A small autoregressive pixel model, trained from scratch: adamw at rate 0.00094.
Rows from block 5, named by matrix and row number. Rows with one number belong to one neuron. Each number is 500 + 50 x the weight over its row's rms, rounded and kept within 0 to 999. All counts start at 0. Numbers have three digits each. After the name is the row's rms in percent of the matrix's.
# gate: MLP gate (model.blocks.5.mlp.gate.weight, 768x256), inputs 0-255
# fc1: MLP up (model.blocks.5.mlp.fc1.weight, 768x256), inputs 0-255
# fc2: MLP down (model.blocks.5.mlp.fc2.weight, 256x768, transposed), outputs 0-255
gate.630 092:561467500487577483474511459445510546520398548483532458515516452500502491490474534516387508605443440488606547499520554523437546476540532528489412579437431471506548508525528552573520524503536454493500501521520502518502501497426403498394398519497496461533567539489443614451465524530540554508548556462519477573382432509463434508566535529558450441475448587471589513454492477455394531515524496487535544478451508511536477514478394436519435467484504470517457496498428528491458514592582547422518607506432526375512585504515508458511510560501606509458516550473557370491585509410485538481395508601556483457569488494478596553479448479420483612552552456499492557432468545499532505552467580550597491465553588562520481483428461378458565521476487447450526417547488490521519520550497485
gate.631 112:569483478423502653527489489443481499567502564493532493457606471519477541573506526515474492514442490503505459516542428531575514410506479619494534418538514601495468463567487530515501468412496501471450479499458553492497617486569555519551468610526490555470442476452526468534490400508489405483576521519352477445517398555449585457443487522578452504479463505544512527523467479446452482483514516555580493594370490519507440515499584456484537549402465431501504539484371492465534427512510516506440389456473464497598461589512590529433541484479520509432495488520552429496526539531511528472517516531459495521429561530442479393505468532489563446531524430544545565574485499495558476576534628494478479377472525493501611466433481531472511455514481522451455566535485472407471542562448441
gate.632 103:576527512526580482474504528496512461487387496481567533495483544494537510488473520490480563511464549483544411509610515478477497504502507488486461530427484450437513566476422556518483474478520440441517522437546516384653557446502470493540463529508508502462438482498584375564526478647541575496602513555550401465571448467487447506447551540594558438511522593535446384541561451524492531479492571520450462574407502465417454494479474436552467486429539446610404500473521497432571436431535464527555416461515543428422519484530475543470477450540474547507485557598537532420576472540514494530524545430538452462458501533474439585403453440478546580442473570483449554533542452460501541561419575488510515485597446495536496489476539494602469476503535596513496518425540437490462509535536537
gate.633 096:465446568507545491591500455467503479487457458606513585476498452484472521509512480523518451588516532582406449484480500659466608570522496519560425505490542558458529446560487483503486632454570403428323498532450613583536433539492530547484576515485430403545470445444445462466548548593479524488495472425512507539561470504532517447499493448493464554483502449497513430558526503494506528492433445529447545509580473524421475477502508502567519412626582584458482522526469501416541506530453524397499541516489564509475433486614504494490503549505497535530471523507441591485479503452507492524565474448404461535544431450464496390477532481548497465520479562538537483484510478516442488406509433562460537500498504485457445598472579464456464417516529549541548542602486593431548471451467448
gate.634 109:491518497501452471489535480493497478503564493571478553527429371461540471574432487528551530456541491509458426408535462423534438429555443611494617518448591522597599576477457476516546517469473498488399545433589475461505554457460534315579531432506482516445435502554556487488384510514519509490520572449486399504499468577534519426572465492499524522474560438564533451546539478571545540569494525556547543472500435524489431459498508503536415473505436463417474450498508445508576538519525378499483422463530473506565557513541497417454552544564503507535487525504436508524578482519492520463444605445451564481608665497496468503471549536455459495521521432506510512522499488507535549595547534527532445449478578506471423526480601440528489469469541595547533548558430509493517474498473470
gate.635 097:372418523412530497620444453476444498452513488547456545538496526478492512475529550564522509522558464513509479506548486469511481564518488500529576505544521483481452530413506498548611537398459523564450528512530471514470473486564468496484587504513599464534479555428573471556554543493477533564380529479422506549524509537464556473525513509454523448477494511543625501486481449449556493409499440472472481572544572526552514537440420365540482473517414506475458418405513528507538493520678451438533498611501543598462550497500507473465481455483520486488540430509473473483445518447472545499539460507550580487559558561428489448544478361563505468424553633444556401428516464408539501504543406446553519469539503500465525497452415439604550433494518524548543546510457556517477512478413520
gate.636 113:495535493476488451525485459477565599632478511513492517425585448514563480585462568395423512471630552526461551487371421563525528544474527488530512529609536524504473466463504479428513469468567522462458537562436519509459485550522506563445452454406529502514539616405459533422562585473513542504444469519518537446527447522470510461482568493472547490451507507454521512432529533533478392561481420497483492518547519471518415538523517463471456529657468460530543494451504508488508484509530508524520488513452492527461552558518541497417504535489535527544486632547463537471531523487488454430357446526501545462533496503524360506528597387507501506570491529493550507490394592458529454481535538526612500499539557489575486464505478496404483550429547486495477375581407490482434434465401531
gate.637 105:535452504467531496410456463487506458455512557562510445579529476509510558467515497500456509477481575522482510552460411610503610544363505515470588521481546540530521565585465504476579441526540454426501506531515528497459491467503617475518520502479453455387550453439581505543461525520508529527455523461473557529537520461498433468514601427491458520517552362496431419450461480434454570539534505508574491350474524528465521384459498450506501569476458514444538535509552474422478472488541527468440522513527514475447509462548536456499451564497556537515484521625417582610539430503491487390503525578583463462434432453505442532518515503520429585640530478525443521488544582470544478485465464554490431576598531582524522434534559501436480493482507527442535448624506478427535518425435491
gate.638 104:573456509405507430435533522560503622513577433488467526482482501525500472498491562536528464477467471525446571478569520572542594572519578510501430375432461469574408568523506425494519541609514379527543549424460443577526516566556520451528555509445551455523481484460449376461500568530486501456451445567481558470542478543500547564574493499472477562470426445434484497469496510554551516534535530413583450570556473491450365578524473515516541444521539611548489390499577479487477481546430507479478521524501470418485464487555534451609385442303473487528487472553505411418468503455528436464553549511537500522488409502497491561510472508454541477471467587504556483527482544502493486465452457475460534550543463478483541514531449556522451486500591528489423517522536451582486483491493455
gate.639 088:506499446452442450573523470569428544468495461486564503457589414516490520430559502592519434589617482502537589542505612587481456501574481578524470432478526446476453496491579567459477404472402452421502444537495516524479518495431434560490583571535417546491453460458485455550488493457501559524476506484330506452508499534428544444484486580482463495478529492498463441478540545539517580569615546473499467513495523420512444478421509503524528458498543488481488528547549503424500455544496527460447524507435454457443398464657483485563503523455480536478548495471565596355485505494517455492611416465511544402610477516531427496530550510502478482438414512494532516574567475572481555468484486475514483476483444554480529499490434567578559517534540476557624565473530500486490564465515482
gate.640 102:542549452418464496608406437565402530546481473453476500434459478506563585515546495567551553559578487547441387497518525413559514582467508452483508515501542452521462515587523525535517486530484464534470558485466495470465524390476515469489497614474525435524536429492436515510437486591494441511541492475535484548541544562472551509503469517508504443423484529484508451478479510493516537470546553434503579572417466492411457486455536466499595479459456603595523434508520530464575540421513391638462504432413516447499489561477491537513489493546538511499568544615491400469443521538457449499575459483530441525535501486506551459590422472496570369599492507537445497407405472523585518505518463428557452535490460540489467537435592508585529505490463455521437417479513498482408459430596431
gate.641 091:449532441547505479545460486473527508440479507520527498547567521530459563630546552524550461526475530442511436523553452467520573449460498473498439484520608579514386509517495497442456493503512482526472448463495509468538511545459493574419416511438518475512541472495513524420574400581556602524553496509515487491606500481444521453447454590428615459415467503472408640467573552493514428593472453453503462537596471563476555493441554511486534545460613503558491493479587407529546512457469509562522448553486467528555499513439455538501512463414499500406520450528526544515424513548526363495521420401533536512492597411449518533460481449454502442560501518498503488585401485553500493550525513515441476525473515521486462485476453564471555540509577374469498471441487405502542621518393465
gate.642 095:454520504482462585545478468473433551419403425492477515449549507446483560505474552557489537527475490517588449539513496526425480522480562439485472502476563450526427448570583509554483495496511357509469503462538548561632543484494425526367564512466479484468550493444434527503561492537546608466544567566553509502561390526492411495512472575684493489414536456509519398536597459480479554554524467482431445563517525503455616497525454511553479510493449426546497500519527521452568468474390433483502539509458486524561446518532552464468457406527499532572471516542489491379485486430548477452481490502513393431460428485487545490442460534557470395500536426537512499468489515432473451516513673441571526474480454486474577557480568507557503447535451551486533471498522517492456478539562501
gate.643 108:440469584567585440477457460567463400535555501509468461437525485490456526499510506508470489460587489455528475466500493497510505488481472467528545494587500539575479603559535474440481517464424515492567510567531471457501585482436563481558508416435550447534451474502544491527439473508569442493482513493446463451436506438507518477503594456353500551534543415507493464476635519529460443571552479548562489461543519492518477490550538484551510439526574438455541578417489510619454564470405471394542521574477491473522529576482503446531505520572417446418443536547502463518484405470554502477490538419495341552579570520519518385526512557509545441522426534457407498546474470565453585438536427539546471551552537446445593491431524504544436554536529533601560476437523495450474519466496614
gate.644 080:542505586483508446407487579451514521468437511594488396496461465541577477514432472528503515537489438520554548492467564457578499510433441403607439470461498565552521541484574665387505451528513474525658463454461495568481516476430524435549486464549474462518526472500523389543457407473496490487442377569471508540536459487504468464501580486489442459486553447587463532543513463391510547493528423482563524482529577492487457454477469502521565494423465578541535486516341578522448555439494548481519475484487483536479464529487548525458419485386447465475532450575516523492406529550419603471525492506509464512377489563425516514564540585544518462407500498536456501486566494471472560516488514548554535513502447521410487570454516438446581530551479538499529445517535432514482468544530517
gate.645 106:515528575529497507429529521453515475520471467472567490484420479509580504430486576524524602410501437609476461410605519459547508522521534599484423466468487577404444501523463479449529459445536518473523501474436465481486474514524531492547493486561572555571529508496507522506489561549477397515480476417489512580527455395481504496492546544522468459577448581590483540583484477501480530425461555487526454402442421541470495388556516480496435526538512461470453506553419469546405554580447466535448536453520471451557474589389450477490505496422540533506433504549477475594457459440491581521435526454440443468476511523530452553433521421554428571541440420450406500398467507519570532513526527533453560497445421401543512495527545624453552472523495543473548508418591543558431463610495502
gate.646 118:459544537451493552515436436447501555434480528518475514535583478502552505584393492488512528427485456531475472599461556541526529556382539498536509536558560530516468447508458487545491544412485508444483485582470460509512387486533508509476557488438477457574443425503455466564497455520592510544523552443503465537461481511537496505454439494508484493456548584463592444458523515558521482469632536509537500516493547516395473416550570519506495595597484475322528504504507527487599525504559408501485402476472502428540507542528466428426633553497537459533516497511514478502466369551531467506406614485529530532518527540516440450507383547407534499469568371493489561540417527535469477536543541423442554481554557574505470456576555445504542506534471522467525459497520576575511557554419477
gate.647 088:602522486461494519456450558504506473553480486543514566406443579514577565477462511501521539565487539505464448409513555503539529435551507537483412462504441456490457495518640501571474400565519516563527571416486450520566477445450592501514442538615583537540477562547504474499497448494517441487492508502534404431435423475473433452506540559531449494461527462538528562480586441380514532515521398576378545579533542536443500485503612436461570430518488432499522548515487498478487502588416474447484466531521502509449534613519534437538584448546547517562451492477493555515446443502572498511501497495519602465432533496498529459514520471539490465501532513469444495462547445432496512485486647532489518462403498510516518474403413369553460399453426516508544503588527505437424511454479433
fc1.630 087:525593546551545381459543550508600570477564518479507496467547552466557592566479472448405434560466452549433597447492517491449460494543421491586465526491502526448553471477472507492544570461391445510475515496467471564506531618458474391514513460422418551613437486521502489550475475516552462471453507416473521456482576498459499507485464537432541487451454441461499495412477495529502402546503532560496545523536570626413464491586530489581443450470552437488507508419385547522529518507517549494467609504530423465608499483541461445579607498475509486514474594511534540610567507544398433401555551470497611546448468459547449477546475551450538395458523469548512458522505492438426489499506494502469480501490549526503528495556439588446484453519520423465491523534490487576550545478521493
fc1.631 104:493668518560503483504521615454504384394576540467483536542483514459525496487352445531457439523442483454472620479493500456485512532485444590513417486475454476581568563458464549516508517496482438536447461500446476453479545509538362547559467429475483475561536472538496508424514562526507507580490561469533449464388483519533445501534475502577482511489531505522543506446557584502470534540503411537500529444642479473516509596499520516467502557474524479421400618446495545528554495536509455535542402412518470531530561425433524461529499456569508546514545484526492519442440513504483530419481532536534581432506485512465512529471504509487591541407509474519461475437454505451450574609515526469469453470369566519498480492473550425522408525546389418520520450521459465496504594433533541
fc1.632 098:510503531539501452463577535522509441503557529512549462566514508504423488473542499498429472443537455465429674493410524479532427453586395515499486509502438567503553577539459520470537526519436383532555438498500489532505430619541510400495552486527505432462495486434556559403459547445506445441443575543511527574447520541447547493498558498435503487583628581383482506520455532533531586459462478537595449440530459453486497529479421544498477534480457495539508491469532564433481542510555532549501531494484424468450517450429489538585424529468526524525569496519445494552579524536482482565490511511547474489532472565498480585522552468394386493536509491489557487551416461577495479447445402579549623503490474504533467455561370589430566468465567484433507495486491415499442469549511554
fc1.633 084:552478525547424493437533495546537420439410531566570529495452506445488500533537487442507529548383556467474428526562486574532539493549515419434415485414463529448506549591431526555533485574490475552468527497520509586510414519458505534387457455513537542457568492506563498481594525501448481457494483453517500492580530421553429438558472557541412507437495554548451517414492465436368599539463498498391525468501583493464541511480595545533486557536451545607561531565521532496513468474365478447508463489490503505480488428505571553517519561524403485599514524444417487510554584535512546473552457477522473506476524461461614407570592512499475537569466513552523503543544538456542490457467507481566430464463478538461455488346590455402528475527460411504499452534471588482494511490486477
fc1.634 107:511539553514494410493494537514498525462514604511497457541484531417567481478431561452456526460502509480504641483506496498531441486433494411480474481536568548506532570475475573476459433448397453486667475520458483529507561540550444478549532545578543544488514502511555504465514511466440535462441487498477489443443504426415511517451446494520533451553537480409544403500587538442556507471529588379488546391440514602560467528607570473552526497511493529497624552515531598542484565445484514518468411557461503531505478475565587482497513558458563414421401519494505479501472517473498544481521500478556441511453411503490449463505477554529417495454511426555455551521534585515542527536509545464610475562461478440517554481467621600536402550399483437562526497531567437507493468415491439
fc1.635 097:544549510521438504465483513544579441495575442477464438482515562578488570519518408457510456554488472545448515605468556414451512483485520469515549491483465525523557521547486452549527452548521551498565574543460433507510532443524538500577489567524517529553546504571480577552519411449574463396524415487519491406506569537487456489537558467513594486398552460486500543445479476571521495507514518507493449444436570424486506385507527519516527586467527569500551567532473510508480523570429534474466397433578547526530503450506483489440550461440430570396488484413536588575415541485403529443447535511524554500433562536501506458521474567494553481520497582416554387516518476390556502517441456481453445486505571675594458481532376521459432476520451398490470470557540471516456493536506565
fc1.636 114:417548551578512514499502469485551516514538569599432593453514473450484457577560524503471372524591519569531406615474454562477523475516564489568510467537563479502479500504410447528557475476530469466448496494512508488475513468483498502509419525445505471576553560455513565480496480480463515520486634468525539429496553499499505463463508482471492599470471481513515506469553584450468605515463537468465473427518584478503482418449521438471492530586482438476390504540550479473562419536510477500502465507523561620564543529469525493404526534641521583520468472470400546502433476566462466495512523546493473485474543385491483457508473545604433500460525414561467538502383485478581517563595532436511456409528606543498442535487550476480479529449414481505576468596423584463386567494504432
fc1.637 109:523491461507470507493490535517498534498544452522598437546446516451448460499494513486481548588433385511534543478514527501519421414561532585483548464474426441536497504470465505565534579556443486494518473487491483467524512519463476427536447478543530604537329488523525376478473451581518455500570488527489525460417447575471496583540467563621466554493467485526496525533557510492534445438472498511563409529486431497535589667513592529556518438421451486525575468520575574531531542526508529598454514503456498444444540607477479458539549456524397461504487503436538535463481537512449587435451436444482547472491529581509551545473479518487460441444463564480569627554540529472464550428550544357459522564488441526479465433513494490569412466417468499436444548484427527504483523417516511
fc1.638 109:559476406550496504503522482586479496559465466427592530499479399419485503478480475552447574454471437500517539444491499515511476451514511598506586517490470505532570575551521507510441441460505532472503498513522502489505571506555492554579555498319501466456479478484498510541447514493463514506594516514545416424573426504484506531444470468517559434560544451425434470526443474525539434457593541537547491558498480460521523588470369464439470513342501526509491535523455466402504475422497439517486480439571490388442493543495443573544422520505482583530542470505471481476478542479496439545483515469518526522502410507563535493471442463419572505504507477492479578523510356571556550624492466499617526489554437525502541465482437405517535517560618464470458493409442559445411503566598469
fc1.639 087:492496560569471545496443458423502463555505530504511498466424557490501451518565433539458525528476539494440416444467338460496435510450506352589530492520575545536465468518496536529598516538575575539493564477514457440529467359465534510543511526455473488588571513485630479547478567492575460481410535528499504532487547489482496468537399485547481581509515477462491497458445539488501462518545561503559567416545508488503484495508435514521414645505459544478444451630504508490544470504502451500537499463470460490542521471471494486431498460652468483480496555499515455564538532395432537509538447523507486480482526478462518511530459521418433528412490484449504571351496508450548569504563541598606513416482586482588465487455478491467569530504403493497496532549480493494612389464541453
fc1.640 108:527523498542489567488540453524431523359481542475506455466535449506447591540548487508467466500517568344446493488497527511541594502484518527539430445499517518465467455528516556492433436483485439545601495518474531464559593499563493527572528544475514595503510589433442558510551485537546520506534452484530496480472430454594493553468449465531525397548503558492427558414416485392554405497588408494507497523501457573491492487516518496539539450497568542561527495469435599451540439507449538465492520558478490453523558482514589469475532456373580504556444456528534469576501541435576510485556482412539476473421496529500436471450501442477592448539573490556588489484557589464483463448427491510614506432482451421501569487467490469585492607488383497478451542519542446483427433420416490
fc1.641 087:444448435549498501538486472447510478497506524539500549477515518512443551625332434543517541418518475386556513464541486423485516494437502484448500429500577516437525424549478482494453453488442476486534480413481512452587435569464522489517455500487469449461593512491464488430412416667571548474526534447552502470548503496454519473537504451474610430492576549463495512457449434545566460498484500591482432490539448553505520488654539536432508494504568395543461481458379491475530521445491531554511552487464465487556535476499547523519484489456489480491485514566489581625487471477547429467461515465487548561473596481449467478466415507488466488601581491507484501551468420461464488579445477532497467507463495537492485402489555352570495513510418360421532498517519495513503607491456473
fc1.642 096:561462498527456528429543585503485524459472531481589563462470508493446503543403525490466547560473490594535402456612497521462495472567557429513542534494521463439448514500545383504535439459583457605465538473510493520554556459452455441473556490432579562531528525540450517566556521533575570438514547548643558500541422483479496612514472507602585551474529440538480489474522468497514468501382506463516473482468494407500466619518530524470509472579477491571462481516441562469461461581500494492544524517487481516574531640550481398465456454475482469578510458482469514512450543568471396491434520462549502495513461508477408464429412474565589461436577484461548461475545442427532556512491568448517632428460500449500466508496521474549352491434414563513437507489516491531460491537494511
fc1.643 107:547492500483543448466506527515541522497488485503593453526446488496546499568559534463553411555473531498483528440568574511499530498475467507496389501488492488413480506460516428500555439573576438575445448455531548325545488566563404457469529604493547540585452486578521464517604484516460485467486481483548469524540514528511445471444469446555584446550352559540407605512548478508530509503514426473589538595540509490473520490487505532484514430418499598467444503575470438483594482534459512506543459473540521531511463434471503586538425397429458500515585456510568514482423486626464449527535512437476553540457430499533430532551562423540471578430511537574526515466564507506559525576515421507357479487500472507465407460479566418547471476531506530498456484482505449532546539504514390
fc1.644 082:466525575484461536476495553484513478460514597558551468482542481503578487644443500494575546495536457553551506525298496456565488530443578520514441470497432475507619508471429538513487528507592464600494414576510545496393454435500584505528479473551468533521484498515474439532471382499539562476384510423478558536521458580388438492497595452450393485531487553506578510442477442473541510405570556469494491434550518536543546444503543577492480551494514505452499517468472566523465503427565560579507437471524484444471478553444436484496526573473511489514572466475493598580530510395450538510501508500488512488517663522399473530489514474548492571504583391503510485563449574560495547466462442526521595458523503522469483495506459511578494545473492510522520509609530498491480521467489435
fc1.645 104:462537478605495458408519497510392525537478583546474378431551546495453575491492617501508506461488480491467499464469476516505475546563549498531506523456421519496464502553526534442528485525588604473505476573442579450418594528576481505525559492431486429441451573506458533504490568493518495577520487387485497508499545563500493550481474425483552468449580460457498423507474487513590509453494512445495500592615477473517462479591436560450407488570453448570404490485451481501481440529577440488635503406606502538520476634416517489525458565476537549530491554545417460458458542478491462513480552559440503517513496519453474567531549464516566568555542469540501451491470540521522608458471466479515510544493460392499518567590541525528503545485360488449393483472455581474431511449553462
fc1.646 108:558518434554467414522555527515449432547469518475508538477485464516467510455533577449477537568602482476443551552501437479445468406600489440467544517436434430457535530587465453461524467515503475539471522464517539582551573491513374482491458619519453534546464605461543535457454560451458495450529500480467535407563539508382442494521526486463501513558530438531518514469473503425578553562416534497452487504620454405527550489465488473479437446440516437512354445524383548515491466489481534544573595540557530478418468485526483584520475456568518499499474525431498533505525585494485509497622426526453516546490510486436575537539585576562574490592461540458469518555548493507484545518497448534572462466488365483541535509450434483551452536437539441483508461552422421431551505416523558
fc1.647 100:454556504427503364579508536475454430602475579444483457541536499504506462514469501482551500514528554493474540544472505487586503454604514518519476423512525480449520538472383461476438524548507531433469472564489524449455599470546559579461465549541569542472484520496491497418586516491424500504484512495501494390490504516541504407555446543508537526488600488472543500410441499493475394454460497559457471406504462492456418526521662394524515485514523532506394515534465476500493504538535508509505511492550452536440371514571500518490502571440508496581476500509402551574482507490438448552509540531584601543471612410475458421435576524590481536508538404589417556522472512454606491441514424523528482450515518531622505486498421567532442441414520431515521542542506479456508546440475470
fc2.630 093:543453454546511433378516547487476517590554393485480504398479544473508445545538503514480471488572515555409508597539478498513503500570595478492505463515505459462538565514491375485520527584546575474433481400506487539520469510474494518506469447450462535533557514612439500522494524543502478513521509490537576506502423536513534571539581572425454520470497575495398387550582528401462454593469560460507486487511493521509590520509448562535386515504558506575562477571493573464519504497541545423466544450510563425344536543415533590448460637549550522517563366532428569565519471452569486462461393539448564444529525512526553595450527503461465535458512569443478538502555509455558488572424464491467505490488522521523445477519418453532506504524435506458449475460507522477460499520554468
fc2.631 109:474456540524571509522489438566545410416447525494492501395521498547551544432510600491543528474477494411520456495449565507511602475512520506571508568521423504544425498514447443514495463441525490572490496580563595444580419340510483492613478610511542446491497578493515496488479490564592594500535534469517523465522527499517464554583480478519531457517448471441482544546462354513482633445509443442516445568606508503504515515505528492588452525564433563469396433456447563463473507506425537529431485457477505529540472553400518453549484487518490501523577543520534553547404488556442474507432512442500493526472557538532493497487477475595498626487526487423545450494515503501549564519489510501472540493511418483535497346475458457513474518520628488517564412525431508570509426476502563
fc2.632 083:532506462458514526561430567473450533422382557412458496514459552512484555436517430541461510447481544555529443464518537465543506565540467517483575494537501362525512484594642489483447461440487462450520573514470545507485519504527509395464585457502528543535532343451503526463549454583507569421486481468519480495537507432530584570498478504616540452497548470482525547520505497532483518392505520529596510561442539462514532580540527444545475418562556497466477523488520567479599565561534497566477488447449544474473558491422406502527543447505450481474484494484501405378578507510460595530436486399521493502461507504501447507501515520492580478434466495573507472557558452515422468503508583475415557550534484486429547526466623510485472507428451618510455605369520520552528495514564508
fc2.633 094:426493471520510470580509506502413424467572402493481492478516512529446434476573537578450501466482526590536506416526510439584439498562465508529524532530481536498529557500483556426503585556502525489471439532458438442349558443529408550494516457402564496535494466515527392500566470529472457473509465623531508593498563446489403541500553409486522496503518551519505519575646479482485439457514493440529414481487489501431519546571526533549473511555449425487445491439452508536430410466506477571536546346564466457528493551440592588464490490635421489479534534447500518483459438526517488528586490466473503507546572552498576493560515498499540578491416460497481497515446468563453521487525478590455507463467509527537461509486512554534541455552395510465519561437467538416553535563648510
fc2.634 118:498513436430522389501508417558523462511458556476472499466511486575519511418461532412526372530536500505443606499449581585465425529405533593507426526513497512517485484492451547562491499510575489576493429509519541543520479554564481575522459494466475495526463528513521514516539414486565635500506521561534548536509504527466488597481366524530469487586521446466517532462511480597499450422507472487474535526565548496484478436571554532525546483531496493370534609471546509457479567502585434592526541523490493521547481501493522515576535493483501433453464589501533475474581459466448470479527493458514432525403468532483323381646424583459506493493528450619506490545528527498530518517472467455472533488455455444502495530392513444475561472453555480524564487511615430481500439407521510
fc2.635 094:519413591554484480487549482553520472590449525454521547521619515533348557544526494567529445527382491595553539434510581524570470509501443523522550511561541613517496492492464609400488425456528459572442497519486500426482469511576528559432505462561509479576551447385554406519539498507431542525519522435492544545534482488509495500557542582529515530597478460487522534559438480445527497467497566430608489523523461529475457503563467489561489509487500580488476498521575559448481473567483482572521471471542522552536539530398464509447514448570432530512465417517460425468429425473492483550507489477584435404496476533511436481597434485476505469499474395573513548534404484469558505432530419491535461508538380508475436533553571562424515511530453520476489573550524449527485454614446572
fc2.636 105:487484472583444502454490453511495414475564484440406457438479508458569476543466481507514519550505477457509410545610559517483423473529513482487514464439480443409552470463505611491551463499445475544508418450602462457532465437480404514536513479552488513522481414506501468488428532509522492564528551432563514514493461462468468525505536486464519479580585434544511478519519513490539480429508543521395505477474518523429578380521497436498503529400518528431513481534497557484579535526511395515449492415519556557430578512406523544490543459633477495401532409521463429502479436622561519608664416541560559471483564527514504551459486577466518454449481472471529486543551534540453538569456557451480559561526571514457535505622446551438532517588455471534533585498522520525491416498607468
fc2.637 102:495537490542510487441465438446489485516451597506464478460541540499425518489489484434567497445578548517553490436480541439472519526476509425623561510528561547419548529572584500499557395467441437462538549400497494557534516571527514551500595466458530482449551512489501567514523599476480537556506491505453539471504541412504466529403483550466366525504459493430467505419302460397516508515508518544445536468473475519530516395610445474468491497512490512558506478481439483481426461451542538485497501552431454421510490479529427514497507522419560490577501522548496461620546458537469503412517509574557395447488485523554539482639507505514472527589558509492455486417480513502562424465507430556552520489610390509494540542472450511484527473497605501438515420517542529437541393439473464
fc2.638 107:462595466398450496492465495475413530405477488458415543536536561599564529545560541556561509487525538569422486481502478518532543527533519466497474493529452520540492380509492484535501547526451407501456499601508507494524480490467475494564470505532507519548534594527513363481612518578532536490510439506459653534455436509423490484495471550433479598475502509491579514406487464503551516495564493460526497494469562502493449571431426582603530449517549482445463544541426585524581530445503478446489420447511522537527491433551567498552473471608388443533476493504554457512459452530580477525523456482472455494381512498512446451542517448475571555525452470396492486558577455610423433458428493520440466582489527456547500402545467553460546469583481577476514494556490478509415465393524562
fc2.639 086:472479483354483432525517546403380434523406505458570531546510475483410549528513402504441547512550453554536590426528665489517575466491446519476480469508602472549546480505438537374475583431513435454511487439589545518448504503424540485500478523489466563557432514436544439493612499529478544532490462522485500494501556548504502573512493468509449599539464495523476426513500517484510568500521504489622528542471471523533497593596518512493492417704517464486470455440486502519463541456511496453476467473487496542524565450582623486485505561395530522519481489551455593496456494436562493471501525451538582470538449457547494495494446452502473528498487551517510541457456522535461494443538579450483472400486457484421540421507509448647433551473509532443444528538472467466506488456467477
fc2.640 109:555453569581507474557485578506488595480384604545505487519518536421492461499488518429417474452521409531558459529477539531547440520466468626446431544476499586534458508462506511512491455511504463535498483518569526474542404547630560522431553488475469403567449506550482513421409497474543488467503537523470452568520459549551401523519458552480521436557541440468466512485444496429532425524582554555464476491540566515544530539494490426467460529406468484512501627553521423530369520578457545547452453566513458559434467476464461473496573492442380551479549447437485571528551519474494505509471522605440494467522547500508557569524492450499388460443552577570467506470451438496500502417474483491513519542483503555555501567503509429474503552447584553485474605404476428603468490520471586
fc2.641 087:571521503478572437560577497434484469399505456471554535559443579548505582526467472542534484482523502479511511491560490464553568460527477508533546425495467437519485525488498497555417544494448479477517473511469440574489461443537520475518508533543427500490528406494513542474548493561476548445499497555448506516512545479526548503487470442450513487522492473537462445544686513437475335617472516451464490526457428573513480492546512518464602510462551429595459445510534495519499483453520486527505493442562574542404529562568533546492445448459486442487504496530555484562509519490494518513482473582499468461459532375446500594398502552592562508535561413402496462581500638622410404477425532496472477528466546470500502519533532508621435533451451514447512480371578438465557518381461466
fc2.642 092:471453464466475436453447485496453581636507517589497495505476477524458464526487559497545523551539471559474584469436493463548436496565553513480482478543559495501547504484503517378557431584548519498479560397542463527505504499460590501529484440539528518415423484482496498552516526460610612452516474476484565501459371591539401559618542449474387509577501471425458476484478518458497452525528405572456569459429378515439420481608557369428499478435456533472533503581464502395476482535560587438453534537492517473539544446582489479465525516448499512498532562569436488603455494495464530504476462542585504494499483440528456561513524540519491495553536498461517560528502588512552483495527532496512437498536468525538567503581465488430483525531473545458604441558525476510496420501364431
fc2.643 100:530565491478546554500480477545465498414401498426496458515495480505602541449535482498443559334415441526559456424553503491600536480534552371454556572441427530429463473458415481570569498456433556455508627506525509470448535438533519466525441537520587508492520474427540537573468487568556432545511546496514450501540529413557528494505575484633517502529520519542583424544554514505462572455520497439462492543462612477487503424490469435521549473537503483557500540494512487572487429421502433619487429455483457518508475481585437440542461426517522516542507515613480497377447451502502516495445571510562482447437495438486416455545498498437533428501461424509527464471498514444503486524459476546517468578491529471526605512517497476512513526526516553341486498527413592490496525485530566
fc2.644 086:535545480500459399482421417473441573519610500539543474554477440516565505562421614467495503546556488436449448505457483598486522512446502511524529395488540479548528491479506540476452559456521539536450488424390495470507498493469443568502509452518503495462562473584428518460466565478461531541465426538596479519569416435546520541521474478479547495568482494658496449496530579490500561585443461514450525489546533513550498521455523502467438410521514449593494450541514544429421476443516516374477484530523522530382528437613542524502523567498538372495471570518506467505478545550524514517504483522362464568524407468494563560465614375478487617563525471508427518512569563531504513514430586453526501460492493435466477572468560609458542491506497505523523419484565476477514563458505470
fc2.645 110:513567439479484556529438617497589491480447486497537500519400396498533497451504466499400505453374540511480463554442544519517496515599375502514499500521461613583459490467486512445493456482475597532531556501520466443488545478489498550525560543533501478516597489527454496578542560583385448534485463516534556583494539440454541559448500537478488529535406558449454591436636520410538529474518422528477499481521548409559656446440465521568486560562504426513536547551497528508496486471500513468462605489525501477479513495517490467441512556430423578517498548520488498593486444476503559406525591523526527354448499579447440479513476435469522514473453540463487472448432422576500496417457493474419508549510490442514596441499502541594523543534444497557446435552474485506473484446533516
fc2.646 093:464490534456572555504477528483484540499476445496534452534503446507565554468530415516491552497446468493508389475466539525601549541420503420443434510542465562480483479487461488504582576548517480493405533492587470419487459490454535487507531510455572436540509429468478406433551511525517489590506488454524415539579534466462473548470507502492516527503480589522536492507538569559541533472464431433678453421462513508394538472575433513458475555531557515357556518487446507553528568537430499489506438469448426431571517571513572456472538482518560482536565425558476571510411426511445497505540547443537556543554472517570542437607392565452552521459523532461512477455391520544505504500454572455404480539563494499490492430432634429537516499525481535522482519602503551459516453605419490
fc2.647 108:459477438468538427500385509456505476433536450520526479436479469442538584578493519499436545511590551436490424489453468419469488497706526537445528451463527410531520528472483492536454560504496455507451505506411497546546499481554463500419514544529554485487516466394578566504537544532484495495455475539518581613462450478450504477539445473454518495460549517488467509494555503537549682509464438400524539579493533504497434559500539610604520419502568479525531500463472605455467471460606477507513435497493488404581553490546487499523531587429499411446592412500486446527482606491540615580444467531498581509475532488510484512478512564509483530446484466560548477514586515487479431501434531490495444559497462444503484495507489427456502600482522500533485505487520464428439533619451420